config.yaml
image_size: 32
encoder_shared_expert: false
encoder_pooling: "class_token"
text_encoder_width: 128
Rows from block 5 of the image encoder of a small contrastive image-text model, named by matrix and row number. Rows with one number within an expert belong to one neuron, the router's apart. Each number is 50 + 12 x the weight over its row's rms, rounded and kept within 0 to 99. All counts start at 0.
Before each expert's rows are labels from the 100 images, of 14848, where the router gives the expert most weight on average: "patch colour" is the nearest of a few named colours to the mean colour under the peak. Only what is clearly more common there than usual is listed. The data: photos of plants and fungi (iNaturalist).
# router: router (encoder.blocks.5.mlp.router.weight, 16x256), inputs 0-127
# up: expert up (encoder.blocks.5.mlp.up, 16x64x256), inputs 0-127
# down: expert down (encoder.blocks.5.mlp.down, 16x256x64, transposed), outputs 0-127

# expert 4
patch colour: grey
router.4:27 46 44 54 63 60 64 24 51 46 58 52 45 23 61 59 46 49 57 55 55 31 49 79 41 66 52 72 38 29 51 56 51 55 54 51 66 52 45 61 39 42 40 41 44 51 27 42 64 58 72 74 41 69 44 50 72 43 56 70 48 53 53 74 65 64 47 60 41 39 50 48 46 54 57 51 40 33 40 73 46 71 66 50 36 51 51 40 32 54 46 41 41 52 51 52 65 60 33 58 35 52 46 53 28 43 67 40 48 47 33 51 56 45 42 63 44 33 48 50 49 47 33 42 34 50 47 71
up.0:59 54 51 61 25 66 57 55 40 57 25 41 68 41 49 51 43 53 31 50 40 72 66 46 59 25 40 23 48 64 58 41 51 44 38 55 59 63 47 55 45 53 45 52 48 46 36 58 44 46 57 55 64 69 55 57 58 46 39 55 39 50 45 56 69 47 61 50 45 56 44 48 68 35 49 44 48 49 52 39 68 54 27 47 62 51 39 52 41 49 56 50 36 56 43 31 50 38 54 41 74 40 60 58 23 35 53 37 52 76 26 60 37 59 59 41 63 53 45 49 48 59 49 39 74 36 58 59
down.0:60 36 54 38 84 63 62 48 58 49 69 65 37 45 49 29 48 51 48 44 37 41 52 57 36 49 36 63 52 33 64 68 47 56 66 51 45 51 44 35 59 38 40 64 51 46 51 39 37 47 36 45 43 50 58 42 61 43 49 43 40 87 61 34 64 25 71 81 46 46 53 66 51 63 33 58 58 47 73 55 46 53 57 50 51 52 38 61 44 59 25 47 37 46 54 26 58 46 58 36 45 63 36 36 67 65 36 57 61 44 23 40 43 57 58 67 27 40 51 42 21 55 46 35 36 48 56 40
up.1:51 73 49 54 34 61 45 39 53 45 50 65 64 74 51 33 39 48 10 60 36 32 56 40 43 56 36 63 40 40 40 63 69 15 65 60 40 50 51 46 45 69 54 50 60 68 56 64 34 38 46 63 55 60 51 54 57 30 59 56 65 63 39 58 56 43 50 54 62 45 38 37 42 41 32 48 23 49 47 43 56 58 58 34 41 32 50 63 66 52 54 56 41 41 52 19 63 45 57 44 62 41 31 38 61 58 57 43 50 38 41 41 61 49 58 49 55 56 49 34 50 36 42 38 74 64 47 58
down.1:46 56 32 57 45 18 59 51 38 43 51 40 27 59 59 72 63 52 39 49 58 40 37 27 53 63 48 61 44 49 47 59 57 48 49 40 23 62 44 77 42 44 47 58 57 42 52 52 65 70 41 61 27 62 39 29 39 54 56 73 44 63 63 37 31 57 57 56 46 50 34 69 49 46 57 59 60 57 54 53 56 55 44 41 56 49 56 38 40 64 68 41 53 46 57 41 67 30 58 49 65 39 54 52 61 52 53 62 75 69 61 51 47 38 62 40 36 68 40 59 37 45 32 65 81 71 41 43
up.2:60 32 60 45 32 51 39 44 42 52 43 42 47 43 62 42 40 63 53 37 64 08 63 40 49 35 54 34 49 43 36 25 71 50 56 51 37 40 52 41 69 45 38 64 56 78 54 64 36 60 34 59 37 63 37 43 56 31 43 54 65 27 42 39 51 29 62 49 59 64 41 58 78 33 62 53 73 50 56 36 52 68 57 53 44 65 38 53 14 57 46 58 65 55 27 46 59 38 60 63 61 28 38 43 62 54 64 78 46 48 37 45 40 48 46 61 48 62 46 49 56 56 58 47 57 50 46 54
down.2:66 29 51 27 54 63 56 55 67 34 30 42 56 39 48 55 44 45 62 45 49 53 55 75 70 57 59 48 45 56 54 46 38 63 39 61 72 28 40 51 53 50 61 27 42 60 42 50 39 66 52 41 47 32 37 56 35 51 40 74 62 48 42 55 26 63 38 45 57 67 39 57 39 66 50 79 42 41 43 43 48 55 50 53 54 36 38 72 60 33 52 54 49 60 57 49 54 42 43 43 63 43 51 81 39 46 35 42 27 30 48 45 35 38 41 42 30 32 54 36 60 50 42 45 49 40 63 44
up.3:47 56 53 38 57 56 52 58 53 44 50 73 55 33 43 24 40 49 40 47 75 31 45 41 35 37 34 59 35 54 72 34 55 60 50 40 71 44 29 51 49 51 42 71 50 58 36 71 46 63 35 66 52 51 54 36 42 32 57 63 28 45 40 57 80 47 53 45 58 57 55 32 41 37 62 62 41 24 63 42 68 53 40 65 55 56 49 51 53 50 60 27 66 57 21 42 62 68 59 71 68 43 50 49 53 62 47 54 23 60 61 76 63 38 19 57 34 29 42 45 43 43 37 32 45 55 34 49
down.3:43 51 63 41 44 56 56 49 53 65 29 37 42 30 62 68 56 53 61 43 52 61 26 60 56 35 31 71 54 50 72 40 33 25 50 42 59 63 67 62 56 47 52 41 73 44 41 40 51 55 86 39 52 33 45 51 62 65 54 53 42 45 46 42 40 23 26 48 63 51 68 82 62 51 46 57 72 53 32 46 55 48 68 31 54 43 45 50 48 43 45 45 42 50 37 46 53 51 69 63 65 68 56 50 72 47 63 60 51 47 54 58 44 66 63 50 40 63 48 30 63 40 67 60 41 74 35 45
up.4:66 50 41 46 59 34 41 51 43 54 27 51 46 52 53 48 44 39 37 26 54 27 42 43 46 44 58 72 45 67 41 28 39 42 36 58 60 37 42 66 60 48 52 45 53 63 45 57 47 72 60 59 39 53 65 45 43 20 48 76 26 63 35 90 64 57 63 48 49 50 47 35 36 32 47 53 51 67 64 41 63 50 64 38 47 63 47 41 62 47 62 58 62 52 42 52 63 37 53 50 70 51 47 33 54 40 52 52 35 53 61 47 64 41 51 76 57 61 53 56 55 53 32 62 55 56 47 41
down.4:64 59 63 31 41 34 66 63 54 37 65 31 48 38 38 31 35 42 64 73 60 39 57 57 43 47 47 57 37 27 59 43 37 47 60 65 42 46 60 44 66 51 44 61 48 55 47 37 69 51 53 70 64 52 37 37 52 44 45 32 53 60 54 58 39 49 50 38 67 49 34 29 54 54 55 53 41 49 49 44 48 44 64 49 47 49 20 43 71 67 60 60 34 49 24 48 30 54 39 41 53 54 33 42 50 37 51 31 66 71 32 57 43 55 62 56 45 34 30 55 51 29 33 58 46 50 45 59
up.5:46 57 48 50 36 41 20 43 46 67 22 58 49 59 36 45 70 64 32 48 80 30 54 47 50 51 37 55 45 59 67 41 54 34 54 33 72 53 46 63 55 44 42 38 54 47 58 58 27 61 58 45 57 65 57 67 35 23 34 48 56 48 43 32 59 43 63 35 59 45 35 70 45 48 38 55 57 59 59 32 71 48 56 32 44 65 53 55 44 47 56 48 66 45 43 22 44 51 67 54 55 65 55 48 60 41 51 46 53 66 41 71 45 46 47 51 42 59 65 57 56 44 36 44 68 57 53 57
down.5:64 53 46 50 53 44 39 62 48 63 63 40 52 43 61 64 43 42 47 51 39 31 45 66 53 41 52 60 32 54 39 49 42 25 56 29 61 60 30 63 48 43 46 56 50 47 65 58 69 65 47 54 50 55 64 55 52 53 36 32 61 55 59 50 61 79 45 48 34 28 59 30 56 46 26 49 46 30 62 49 51 49 18 64 44 40 44 52 45 61 43 42 37 46 42 33 61 60 44 63 50 58 37 60 80 35 60 53 49 35 39 64 36 46 56 25 59 34 50 37 51 61 50 42 46 72 53 37
up.6:57 81 26 40 53 59 39 52 43 46 25 50 24 58 43 52 71 43 69 44 66 20 61 37 35 54 54 52 57 53 58 46 48 50 45 61 51 67 40 34 59 60 39 45 53 57 54 59 49 54 60 52 47 38 63 44 55 24 43 54 50 68 49 53 72 33 51 54 41 38 64 30 49 36 44 42 45 45 61 32 58 59 36 43 43 50 43 53 49 70 51 58 52 73 34 40 52 39 35 32 46 47 55 32 58 52 56 61 35 53 62 40 50 31 41 42 63 54 65 27 56 63 58 56 60 48 49 56
down.6:49 52 65 54 71 39 61 58 76 69 61 44 34 61 44 68 51 73 46 53 50 60 52 60 66 48 44 65 45 75 57 34 50 68 62 59 38 59 75 59 69 64 71 48 47 37 51 48 51 71 54 56 53 44 58 43 69 55 64 54 47 43 48 46 30 50 50 62 70 69 40 54 60 21 40 41 53 61 57 62 60 34 45 56 44 49 52 51 62 56 70 52 54 47 47 59 79 45 49 73 54 49 37 42 53 54 56 53 48 42 56 56 61 62 67 56 49 48 41 45 52 48 56 45 63 25 48 43
up.7:56 55 51 53 26 36 61 60 46 50 60 50 40 44 41 31 76 40 55 69 55 47 64 50 34 39 59 57 45 52 45 49 62 41 31 54 55 55 50 56 67 45 46 51 55 50 36 57 55 55 28 33 37 51 49 54 65 36 40 52 36 47 59 44 38 40 43 35 63 27 64 47 36 27 59 64 57 56 64 50 48 39 63 49 75 51 62 67 54 35 59 51 36 62 40 37 54 47 24 33 57 42 67 20 59 83 54 49 21 52 61 56 63 62 52 37 55 33 42 42 47 44 60 45 58 57 43 29
down.7:38 52 60 57 50 50 79 40 56 35 58 49 58 51 70 72 68 79 57 38 34 55 48 53 40 47 68 64 46 54 40 71 49 43 58 54 52 38 52 54 30 38 59 43 54 38 56 52 36 46 44 27 40 39 56 43 55 60 76 61 42 41 42 47 50 51 51 52 57 69 48 58 39 57 57 44 49 50 34 49 20 79 35 60 55 59 52 56 48 38 53 55 28 32 49 43 32 59 47 43 51 47 67 46 41 33 45 40 44 48 29 52 43 62 67 64 36 49 50 57 57 60 47 39 31 20 31 58

# expert 15
patch colour: brown
router.15:66 51 56 29 48 51 46 41 37 41 39 42 27 34 39 69 45 68 53 48 68 27 42 61 52 46 67 71 49 52 56 31 46 38 24 62 45 47 31 52 54 50 46 58 50 74 67 64 28 54 28 38 40 56 74 38 55 49 53 51 59 62 62 76 21 54 53 53 59 65 68 51 46 27 48 52 32 34 59 37 21 35 37 65 53 69 59 44 55 39 28 54 58 57 59 52 54 42 62 49 50 59 59 44 68 56 57 26 42 47 73 54 46 31 59 47 37 57 57 50 37 55 32 54 41 33 64 49
up.0:55 49 59 66 52 50 43 46 39 52 68 45 36 58 48 43 25 49 36 43 47 48 58 48 47 62 44 68 42 51 45 58 45 67 60 78 65 36 42 56 61 55 37 46 48 82 28 64 49 49 41 48 45 42 60 44 54 31 76 54 51 64 48 56 49 48 47 41 55 46 56 41 65 40 34 43 48 38 56 30 71 58 50 41 38 32 43 51 67 54 54 51 63 51 40 51 52 49 62 41 59 40 59 65 64 56 52 62 46 41 63 60 42 35 37 70 66 38 42 66 63 50 48 53 56 58 50 48
down.0:36 57 28 60 56 43 52 47 51 61 34 38 37 15 45 60 44 51 52 74 46 50 62 42 44 57 38 75 44 40 66 40 83 59 69 34 62 56 24 48 49 56 40 52 57 48 51 85 55 72 48 40 51 67 29 61 42 54 61 29 53 43 46 45 38 52 43 65 45 59 24 59 36 41 67 30 51 47 41 46 45 42 37 61 50 22 45 38 60 42 40 57 39 39 34 55 56 62 40 51 54 41 47 42 58 42 51 34 27 65 53 49 59 40 52 34 46 46 48 50 51 40 43 47 37 22 55 46
up.1:47 51 56 47 33 72 47 41 40 67 61 59 52 42 65 55 42 52 44 54 62 63 39 43 59 49 42 54 55 55 53 55 43 60 40 64 52 53 51 71 61 28 58 44 56 54 30 64 42 62 52 69 52 72 24 37 76 50 63 63 56 38 36 59 62 58 69 68 54 63 51 34 47 49 62 50 54 44 36 56 25 50 57 38 51 67 47 40 56 53 67 53 64 46 41 83 53 57 33 62 48 51 66 76 53 26 42 46 62 37 55 69 49 40 58 82 42 76 48 68 72 38 55 67 43 47 63 43
down.1:30 51 42 47 47 67 57 60 30 61 37 42 58 33 40 40 44 35 59 55 62 84 59 53 62 66 51 72 42 43 69 64 59 40 67 48 68 39 79 37 47 46 25 32 33 41 49 64 64 58 44 32 49 52 47 51 53 53 47 45 57 64 53 46 49 60 32 47 52 47 47 42 38 25 54 60 55 50 51 54 32 56 51 59 45 48 52 41 19 52 59 58 60 64 53 53 32 53 48 53 43 36 36 62 39 50 57 59 39 51 60 51 30 48 31 45 42 56 51 41 39 60 56 34 72 42 40 53
up.2:72 67 46 48 41 48 41 64 43 62 39 52 60 46 53 48 53 56 73 47 69 33 68 45 31 56 54 51 51 53 46 55 48 69 43 46 71 40 56 53 74 49 61 77 39 74 23 66 62 27 23 37 32 63 44 59 48 44 66 53 64 54 66 72 52 66 40 37 55 43 64 45 57 50 66 26 36 47 59 45 51 68 50 49 47 59 47 47 60 40 64 41 43 68 68 58 32 51 62 50 32 41 44 37 51 57 37 60 42 53 30 42 51 35 46 61 45 54 39 68 44 61 48 45 45 48 55 45
down.2:83 51 54 49 65 42 50 65 64 32 42 65 50 45 59 39 39 44 58 70 53 44 39 43 47 50 46 50 65 60 65 56 61 34 30 48 71 52 53 45 54 51 70 56 46 67 47 39 55 42 60 51 37 37 54 58 63 46 59 54 59 34 28 58 39 52 45 45 63 57 38 23 41 56 71 44 32 48 52 56 51 49 59 51 27 37 49 50 74 49 49 37 47 67 33 70 57 34 70 42 54 51 55 75 51 35 56 41 23 44 54 49 35 57 66 53 22 46 56 53 59 45 52 52 51 52 56 42
up.3:50 57 33 41 47 43 44 37 49 54 38 58 40 53 51 52 47 60 53 44 79 37 41 51 20 34 58 39 70 51 36 59 31 63 50 59 61 44 37 49 49 26 30 57 53 60 47 71 40 55 40 51 42 46 75 49 59 53 65 56 61 52 43 69 43 55 66 38 73 43 84 49 56 31 38 62 54 72 58 44 23 59 70 70 48 64 53 48 38 56 57 59 62 70 42 49 54 55 53 52 72 63 67 34 51 61 66 40 29 42 46 60 49 55 53 40 54 64 72 45 41 32 47 36 58 40 43 48
down.3:40 47 47 69 49 29 61 91 52 57 50 40 29 69 65 61 49 49 59 42 48 47 61 35 55 58 42 60 54 60 56 49 45 59 28 54 39 30 29 49 45 47 53 59 66 56 80 42 58 49 31 47 46 41 44 59 63 79 55 51 39 71 52 44 37 50 54 37 66 38 48 45 32 48 69 55 46 72 49 49 47 48 73 64 58 70 48 37 77 56 42 45 39 49 60 60 25 47 63 40 49 55 56 38 62 50 51 52 63 48 62 38 39 68 63 44 22 29 60 56 24 43 40 73 38 62 39 43
up.4:46 29 34 47 52 61 54 48 43 39 62 50 38 47 51 29 53 33 65 45 56 65 69 46 44 70 58 32 44 51 46 46 54 33 40 39 19 52 38 48 53 65 53 36 40 61 27 27 61 43 38 48 67 55 58 58 48 30 54 54 42 81 45 56 58 64 39 62 59 32 57 26 44 62 65 41 34 47 64 61 55 73 55 60 35 34 34 51 48 67 52 35 43 42 40 57 46 54 49 57 73 44 44 33 07 64 40 75 49 55 54 46 67 66 36 59 56 58 54 42 53 55 65 64 50 67 55 55
down.4:49 61 44 45 70 74 48 51 49 67 51 41 55 50 38 52 35 29 67 72 37 56 35 26 66 32 56 41 44 74 40 49 60 64 47 31 56 72 33 43 58 70 47 47 36 63 55 48 43 47 73 50 69 50 39 58 47 30 34 27 39 30 52 52 57 46 71 60 58 35 53 52 50 41 73 64 58 43 31 59 49 62 54 45 44 62 56 62 40 52 44 45 48 52 33 47 49 60 58 47 41 52 45 53 70 52 51 46 62 43 59 62 56 31 54 45 55 26 51 39 46 59 52 52 66 56 67 57
up.5:35 59 47 46 48 58 50 43 49 63 32 79 77 62 56 43 60 44 46 33 47 67 41 61 35 34 59 34 44 37 46 66 41 67 44 46 43 52 54 55 60 49 33 50 49 62 37 73 27 49 54 60 39 40 65 24 64 55 55 72 59 51 77 71 52 42 51 42 61 43 41 57 62 40 51 64 63 52 49 30 61 36 39 47 39 58 62 56 47 47 55 51 77 75 38 39 47 37 23 56 45 55 57 61 55 53 40 40 34 48 21 62 54 55 54 71 63 49 38 47 54 41 36 46 51 40 65 51
down.5:55 45 34 41 42 47 35 64 42 56 28 36 55 41 47 68 60 34 75 61 46 52 58 53 46 45 51 38 54 44 62 63 52 63 35 60 21 52 50 31 33 52 39 45 43 63 60 47 64 59 61 42 42 28 75 39 59 55 62 43 35 46 51 56 39 39 55 41 59 28 57 43 29 39 56 60 57 47 39 39 64 51 37 71 65 63 38 35 37 50 49 44 55 72 27 57 60 50 57 51 38 64 53 50 71 58 59 38 59 52 67 48 61 49 39 37 53 28 60 57 43 58 58 65 47 68 43 43
up.6:56 58 60 47 44 47 54 38 46 53 63 50 69 62 46 27 47 53 44 29 63 48 45 54 32 46 56 48 13 49 31 54 73 36 47 19 49 46 40 46 64 53 43 63 33 54 45 46 57 38 47 53 68 67 49 47 47 59 55 61 38 49 39 41 42 47 49 47 65 50 42 27 42 22 46 37 65 51 68 52 49 64 54 57 17 53 60 65 41 48 72 39 54 56 49 39 54 44 42 46 64 36 47 65 43 61 45 52 51 49 53 61 48 44 33 61 54 56 47 61 71 58 49 51 61 43 58 14
down.6:38 56 64 50 38 51 70 44 39 54 29 47 25 51 43 50 47 48 43 49 31 65 36 41 45 50 47 29 52 49 28 45 52 33 51 42 44 57 39 24 60 54 52 67 40 56 46 70 39 64 59 61 47 58 44 29 62 53 32 28 61 64 59 58 52 30 55 35 36 53 68 62 60 69 51 65 44 28 38 32 71 47 33 43 50 48 53 57 48 44 37 45 59 54 62 49 61 49 51 58 50 59 55 42 50 65 61 32 56 32 62 68 38 68 44 55 44 56 56 56 35 48 30 51 38 43 58 34
up.7:53 66 42 48 51 33 69 32 56 65 62 49 55 30 68 40 48 50 51 74 45 67 50 62 42 41 44 38 56 33 45 48 42 43 87 41 58 56 33 52 59 69 67 44 52 42 35 48 41 42 42 52 45 50 53 66 47 32 46 71 33 43 47 72 47 54 58 61 40 52 40 51 32 54 51 56 44 60 64 54 50 51 31 32 35 44 42 21 49 48 31 37 44 63 46 53 62 55 19 52 53 40 50 52 73 35 43 61 35 38 44 59 54 30 58 53 56 55 38 83 61 63 40 54 48 38 57 46
down.7:51 37 68 42 78 77 63 60 59 74 48 46 41 61 42 42 50 48 41 62 45 23 62 48 60 55 70 47 48 53 45 46 40 45 73 32 34 53 58 42 34 44 45 53 56 41 70 45 44 50 43 41 70 48 42 60 46 63 70 56 31 57 44 34 43 29 60 46 39 53 41 56 44 66 55 60 49 68 40 46 38 57 58 48 39 54 49 50 69 43 34 59 55 46 52 58 29 51 41 59 41 23 38 48 38 50 51 55 59 36 36 65 53 45 42 38 67 43 56 43 63 72 38 40 37 50 50 50

# expert 2
patch colour: pink
router.2:46 46 46 37 29 37 44 61 55 29 57 51 34 55 45 48 50 58 45 39 57 54 54 52 52 55 41 49 60 31 55 42 29 48 60 51 51 63 59 47 64 52 37 38 42 42 49 56 70 48 66 43 30 45 46 56 49 46 35 51 23 36 70 30 69 67 64 31 52 46 47 61 37 64 39 72 45 32 28 47 57 40 64 52 60 54 57 58 43 39 50 57 58 66 48 46 34 40 69 88 37 50 31 71 49 51 50 50 62 39 65 56 64 52 41 56 44 39 55 62 79 55 19 50 54 46 53 39
up.0:54 49 38 42 57 68 66 48 17 36 39 33 46 62 40 36 63 67 53 32 78 26 57 72 42 41 53 31 47 79 47 41 55 47 49 33 35 50 49 43 79 41 45 39 46 69 40 58 62 55 61 31 59 58 38 40 68 44 50 54 58 53 44 77 62 48 52 55 41 54 61 33 56 45 60 55 40 39 50 44 68 56 43 46 54 65 69 58 52 47 40 43 29 67 59 51 50 48 32 39 58 34 34 57 49 76 44 56 43 58 42 52 40 40 43 37 72 53 43 44 64 64 38 47 59 62 61 22
down.0:47 54 44 36 39 42 67 50 46 47 27 49 41 37 54 41 66 50 30 48 44 59 68 56 55 58 51 44 63 66 62 44 67 34 37 37 49 64 39 47 42 50 62 43 37 40 50 36 41 37 39 59 58 60 48 52 54 30 40 36 66 51 42 55 43 60 67 40 44 59 65 37 50 49 59 42 58 72 53 53 40 24 61 45 25 54 47 48 71 59 51 36 60 48 59 44 16 54 59 45 45 50 54 51 46 49 69 53 37 52 45 56 38 62 48 58 41 52 42 61 44 52 42 59 43 40 70 41
up.1:51 68 48 49 54 78 62 61 45 60 25 51 52 30 43 43 45 62 33 40 62 29 61 51 48 44 42 36 54 57 54 40 69 46 50 65 50 34 50 34 68 30 45 46 49 81 54 47 55 50 68 50 37 22 52 53 38 40 61 72 41 62 47 37 40 61 53 58 35 41 36 27 38 42 47 65 60 44 68 51 73 78 42 24 21 51 71 56 49 74 53 47 50 58 48 51 35 43 34 32 41 56 36 54 30 65 65 20 36 61 44 61 52 45 62 55 50 58 70 66 75 57 41 65 48 52 50 61
down.1:67 40 48 62 32 29 35 29 39 62 46 44 53 45 40 37 35 50 57 66 61 47 52 46 46 52 57 45 69 38 44 56 62 54 61 42 42 53 42 38 40 58 61 46 47 57 81 59 30 45 37 51 49 38 39 55 48 35 58 67 56 51 44 76 53 52 69 45 29 39 46 59 58 36 51 52 46 29 66 50 52 55 45 66 47 36 55 33 50 63 39 50 57 42 75 32 65 47 46 64 64 23 56 67 42 46 44 49 23 33 54 50 65 62 44 54 54 58 39 50 51 47 52 55 57 76 39 45
up.2:58 39 56 63 44 73 43 70 54 60 40 55 65 53 22 40 27 68 37 51 31 55 42 57 38 25 49 61 53 27 53 58 48 59 32 47 73 39 59 60 49 42 37 33 63 59 35 57 40 62 59 79 34 63 45 67 59 38 37 45 47 52 49 70 65 77 46 44 27 58 46 93 49 36 59 48 65 56 54 56 38 58 49 50 52 55 67 58 30 49 42 62 59 75 39 67 52 73 52 71 63 43 48 43 47 58 70 31 40 49 35 56 72 42 41 57 46 58 38 52 54 43 30 32 52 42 45 75
down.2:45 49 62 58 53 47 50 52 41 40 58 53 56 62 51 30 67 49 46 46 57 54 52 32 23 48 50 45 46 25 45 52 41 42 53 49 53 55 46 35 41 39 52 42 41 37 59 63 20 44 38 39 37 42 55 43 56 39 53 67 60 42 64 89 39 36 52 44 43 40 52 59 37 52 65 52 44 53 63 58 63 56 63 69 68 67 52 62 57 47 68 34 83 61 55 58 56 60 59 64 43 59 60 43 60 44 49 50 42 53 27 35 63 71 36 44 38 30 48 42 19 58 42 40 39 51 50 69
up.3:49 54 65 38 55 47 42 32 39 43 51 50 39 43 55 35 48 39 28 39 52 43 41 42 49 66 36 48 47 69 44 59 47 40 52 49 58 37 39 57 48 63 24 73 59 46 45 61 28 38 57 62 45 54 38 61 42 43 56 34 39 62 45 44 48 41 44 52 55 38 41 58 89 35 44 38 46 46 72 51 47 75 61 51 56 70 53 46 64 51 47 58 61 54 45 53 55 48 49 59 58 43 59 65 55 63 45 67 22 58 47 48 50 56 27 60 47 44 52 53 75 54 55 49 37 55 76 60
down.3:40 62 56 49 40 56 46 23 38 37 46 58 40 65 34 68 38 56 59 45 51 64 43 68 39 42 48 74 22 70 47 44 61 35 45 62 38 26 60 46 57 71 40 57 43 37 49 57 73 52 48 61 82 45 41 27 58 51 49 71 49 59 59 50 68 41 57 38 50 38 60 45 46 53 49 49 45 36 59 57 43 62 82 66 40 53 65 42 60 51 38 61 44 41 65 50 31 51 55 60 47 57 42 40 57 28 42 48 82 64 48 36 39 44 42 65 30 59 61 45 63 73 44 46 40 69 36 76
up.4:71 36 23 51 50 56 36 59 44 48 48 47 41 58 42 54 62 57 35 59 55 53 76 51 55 49 50 55 62 39 72 37 39 44 68 55 63 40 43 54 48 52 43 59 40 56 50 57 61 37 63 55 41 61 54 57 43 54 53 55 12 58 39 42 92 65 57 35 44 43 49 50 20 60 58 55 51 48 51 44 57 56 50 63 49 50 61 38 35 56 69 44 82 58 40 42 50 53 45 43 57 50 34 41 18 64 73 52 34 56 11 52 50 54 38 31 60 62 55 43 52 46 53 64 57 68 34 38
down.4:74 37 45 43 61 37 42 47 68 55 49 40 77 59 25 58 41 58 56 32 55 45 45 47 56 43 52 33 51 43 51 58 52 43 55 43 40 26 70 41 29 52 51 50 44 44 40 35 45 70 52 49 55 44 35 43 49 54 38 70 61 42 63 45 44 54 38 32 55 57 52 41 64 60 46 64 47 56 56 38 35 47 67 33 46 58 26 71 57 50 39 28 40 44 45 66 35 50 57 34 17 53 47 68 25 38 42 34 70 53 50 61 43 39 49 44 37 57 44 48 50 38 44 70 36 49 61 68
up.5:20 39 65 58 60 44 34 79 40 64 52 48 50 39 59 55 47 53 51 32 57 38 60 26 52 61 58 40 53 63 42 47 48 51 56 50 51 57 40 46 50 40 30 39 41 62 45 41 38 87 55 65 39 73 49 53 52 34 37 58 69 44 05 61 33 56 65 70 23 57 66 44 63 43 57 42 77 64 64 58 30 53 54 51 54 50 48 51 46 51 55 56 49 39 48 74 47 55 31 36 60 20 53 23 38 51 58 48 45 55 49 52 33 63 39 53 48 63 48 60 64 50 45 39 35 69 74 50
down.5:40 49 52 76 64 41 51 58 69 51 55 61 74 62 43 53 42 76 33 60 46 57 46 28 31 31 36 49 37 63 49 40 53 44 51 51 54 55 45 43 29 51 60 54 44 56 37 37 56 50 66 44 55 39 42 43 44 42 44 48 63 50 52 36 44 63 41 43 39 35 66 35 63 61 48 37 51 57 66 52 53 73 40 70 35 49 48 56 49 58 35 39 60 40 59 59 35 65 38 47 44 58 64 46 31 57 40 42 76 78 40 34 56 48 38 50 54 51 37 68 75 40 62 45 43 39 45 43
up.6:52 65 36 41 40 65 39 24 36 52 44 50 59 48 41 33 47 58 48 52 52 33 57 44 78 60 48 62 42 54 69 60 53 52 42 42 63 37 44 60 70 62 60 49 64 55 52 71 59 32 53 45 62 55 59 49 46 50 53 67 58 35 55 58 47 63 61 63 34 40 49 56 65 41 52 59 52 51 50 49 53 52 56 54 36 47 43 81 60 43 63 47 38 51 43 70 46 34 57 53 49 39 58 57 53 58 66 53 49 58 54 69 66 39 30 44 33 41 49 51 78 57 56 53 84 57 62 60
down.6:36 53 66 63 29 59 55 54 54 54 31 47 37 47 53 80 25 65 66 48 31 54 45 53 67 51 40 59 68 48 55 37 70 55 53 59 54 33 44 48 29 41 24 57 50 55 43 49 39 52 25 56 69 61 56 65 38 54 49 63 33 49 70 45 45 40 67 36 51 48 51 54 71 63 68 55 32 57 48 65 54 45 60 42 43 31 49 66 57 49 22 60 43 51 74 47 44 54 61 45 55 59 44 53 50 44 37 52 49 50 49 26 43 50 43 64 35 48 38 51 59 54 60 54 28 29 63 40
up.7:50 42 64 58 43 43 38 61 38 76 34 67 62 49 25 37 58 64 43 74 57 47 67 72 30 46 25 31 65 56 40 51 50 54 67 45 25 44 58 42 62 71 43 40 55 66 34 67 51 45 56 39 50 62 68 53 41 46 42 76 44 38 36 57 52 60 55 14 50 30 46 40 45 31 50 51 54 48 61 38 60 48 50 57 46 47 65 41 57 38 55 36 64 83 60 41 36 51 58 51 43 46 52 45 46 51 43 57 49 48 60 53 46 50 35 38 56 61 45 56 55 56 51 42 45 55 62 26
down.7:31 55 77 63 72 63 51 40 64 58 43 53 40 39 71 55 38 63 42 55 52 45 39 22 40 59 57 33 54 47 56 51 26 53 31 50 40 72 35 29 51 40 59 47 48 49 53 38 36 50 45 40 51 45 49 47 62 54 69 60 60 50 53 56 46 60 32 32 27 58 48 60 42 62 61 50 54 61 56 65 43 68 65 38 56 55 60 46 50 41 62 58 52 68 29 51 44 49 45 32 35 70 64 71 56 46 50 41 26 41 40 26 86 52 44 41 31 43 33 50 32 41 44 58 40 70 55 58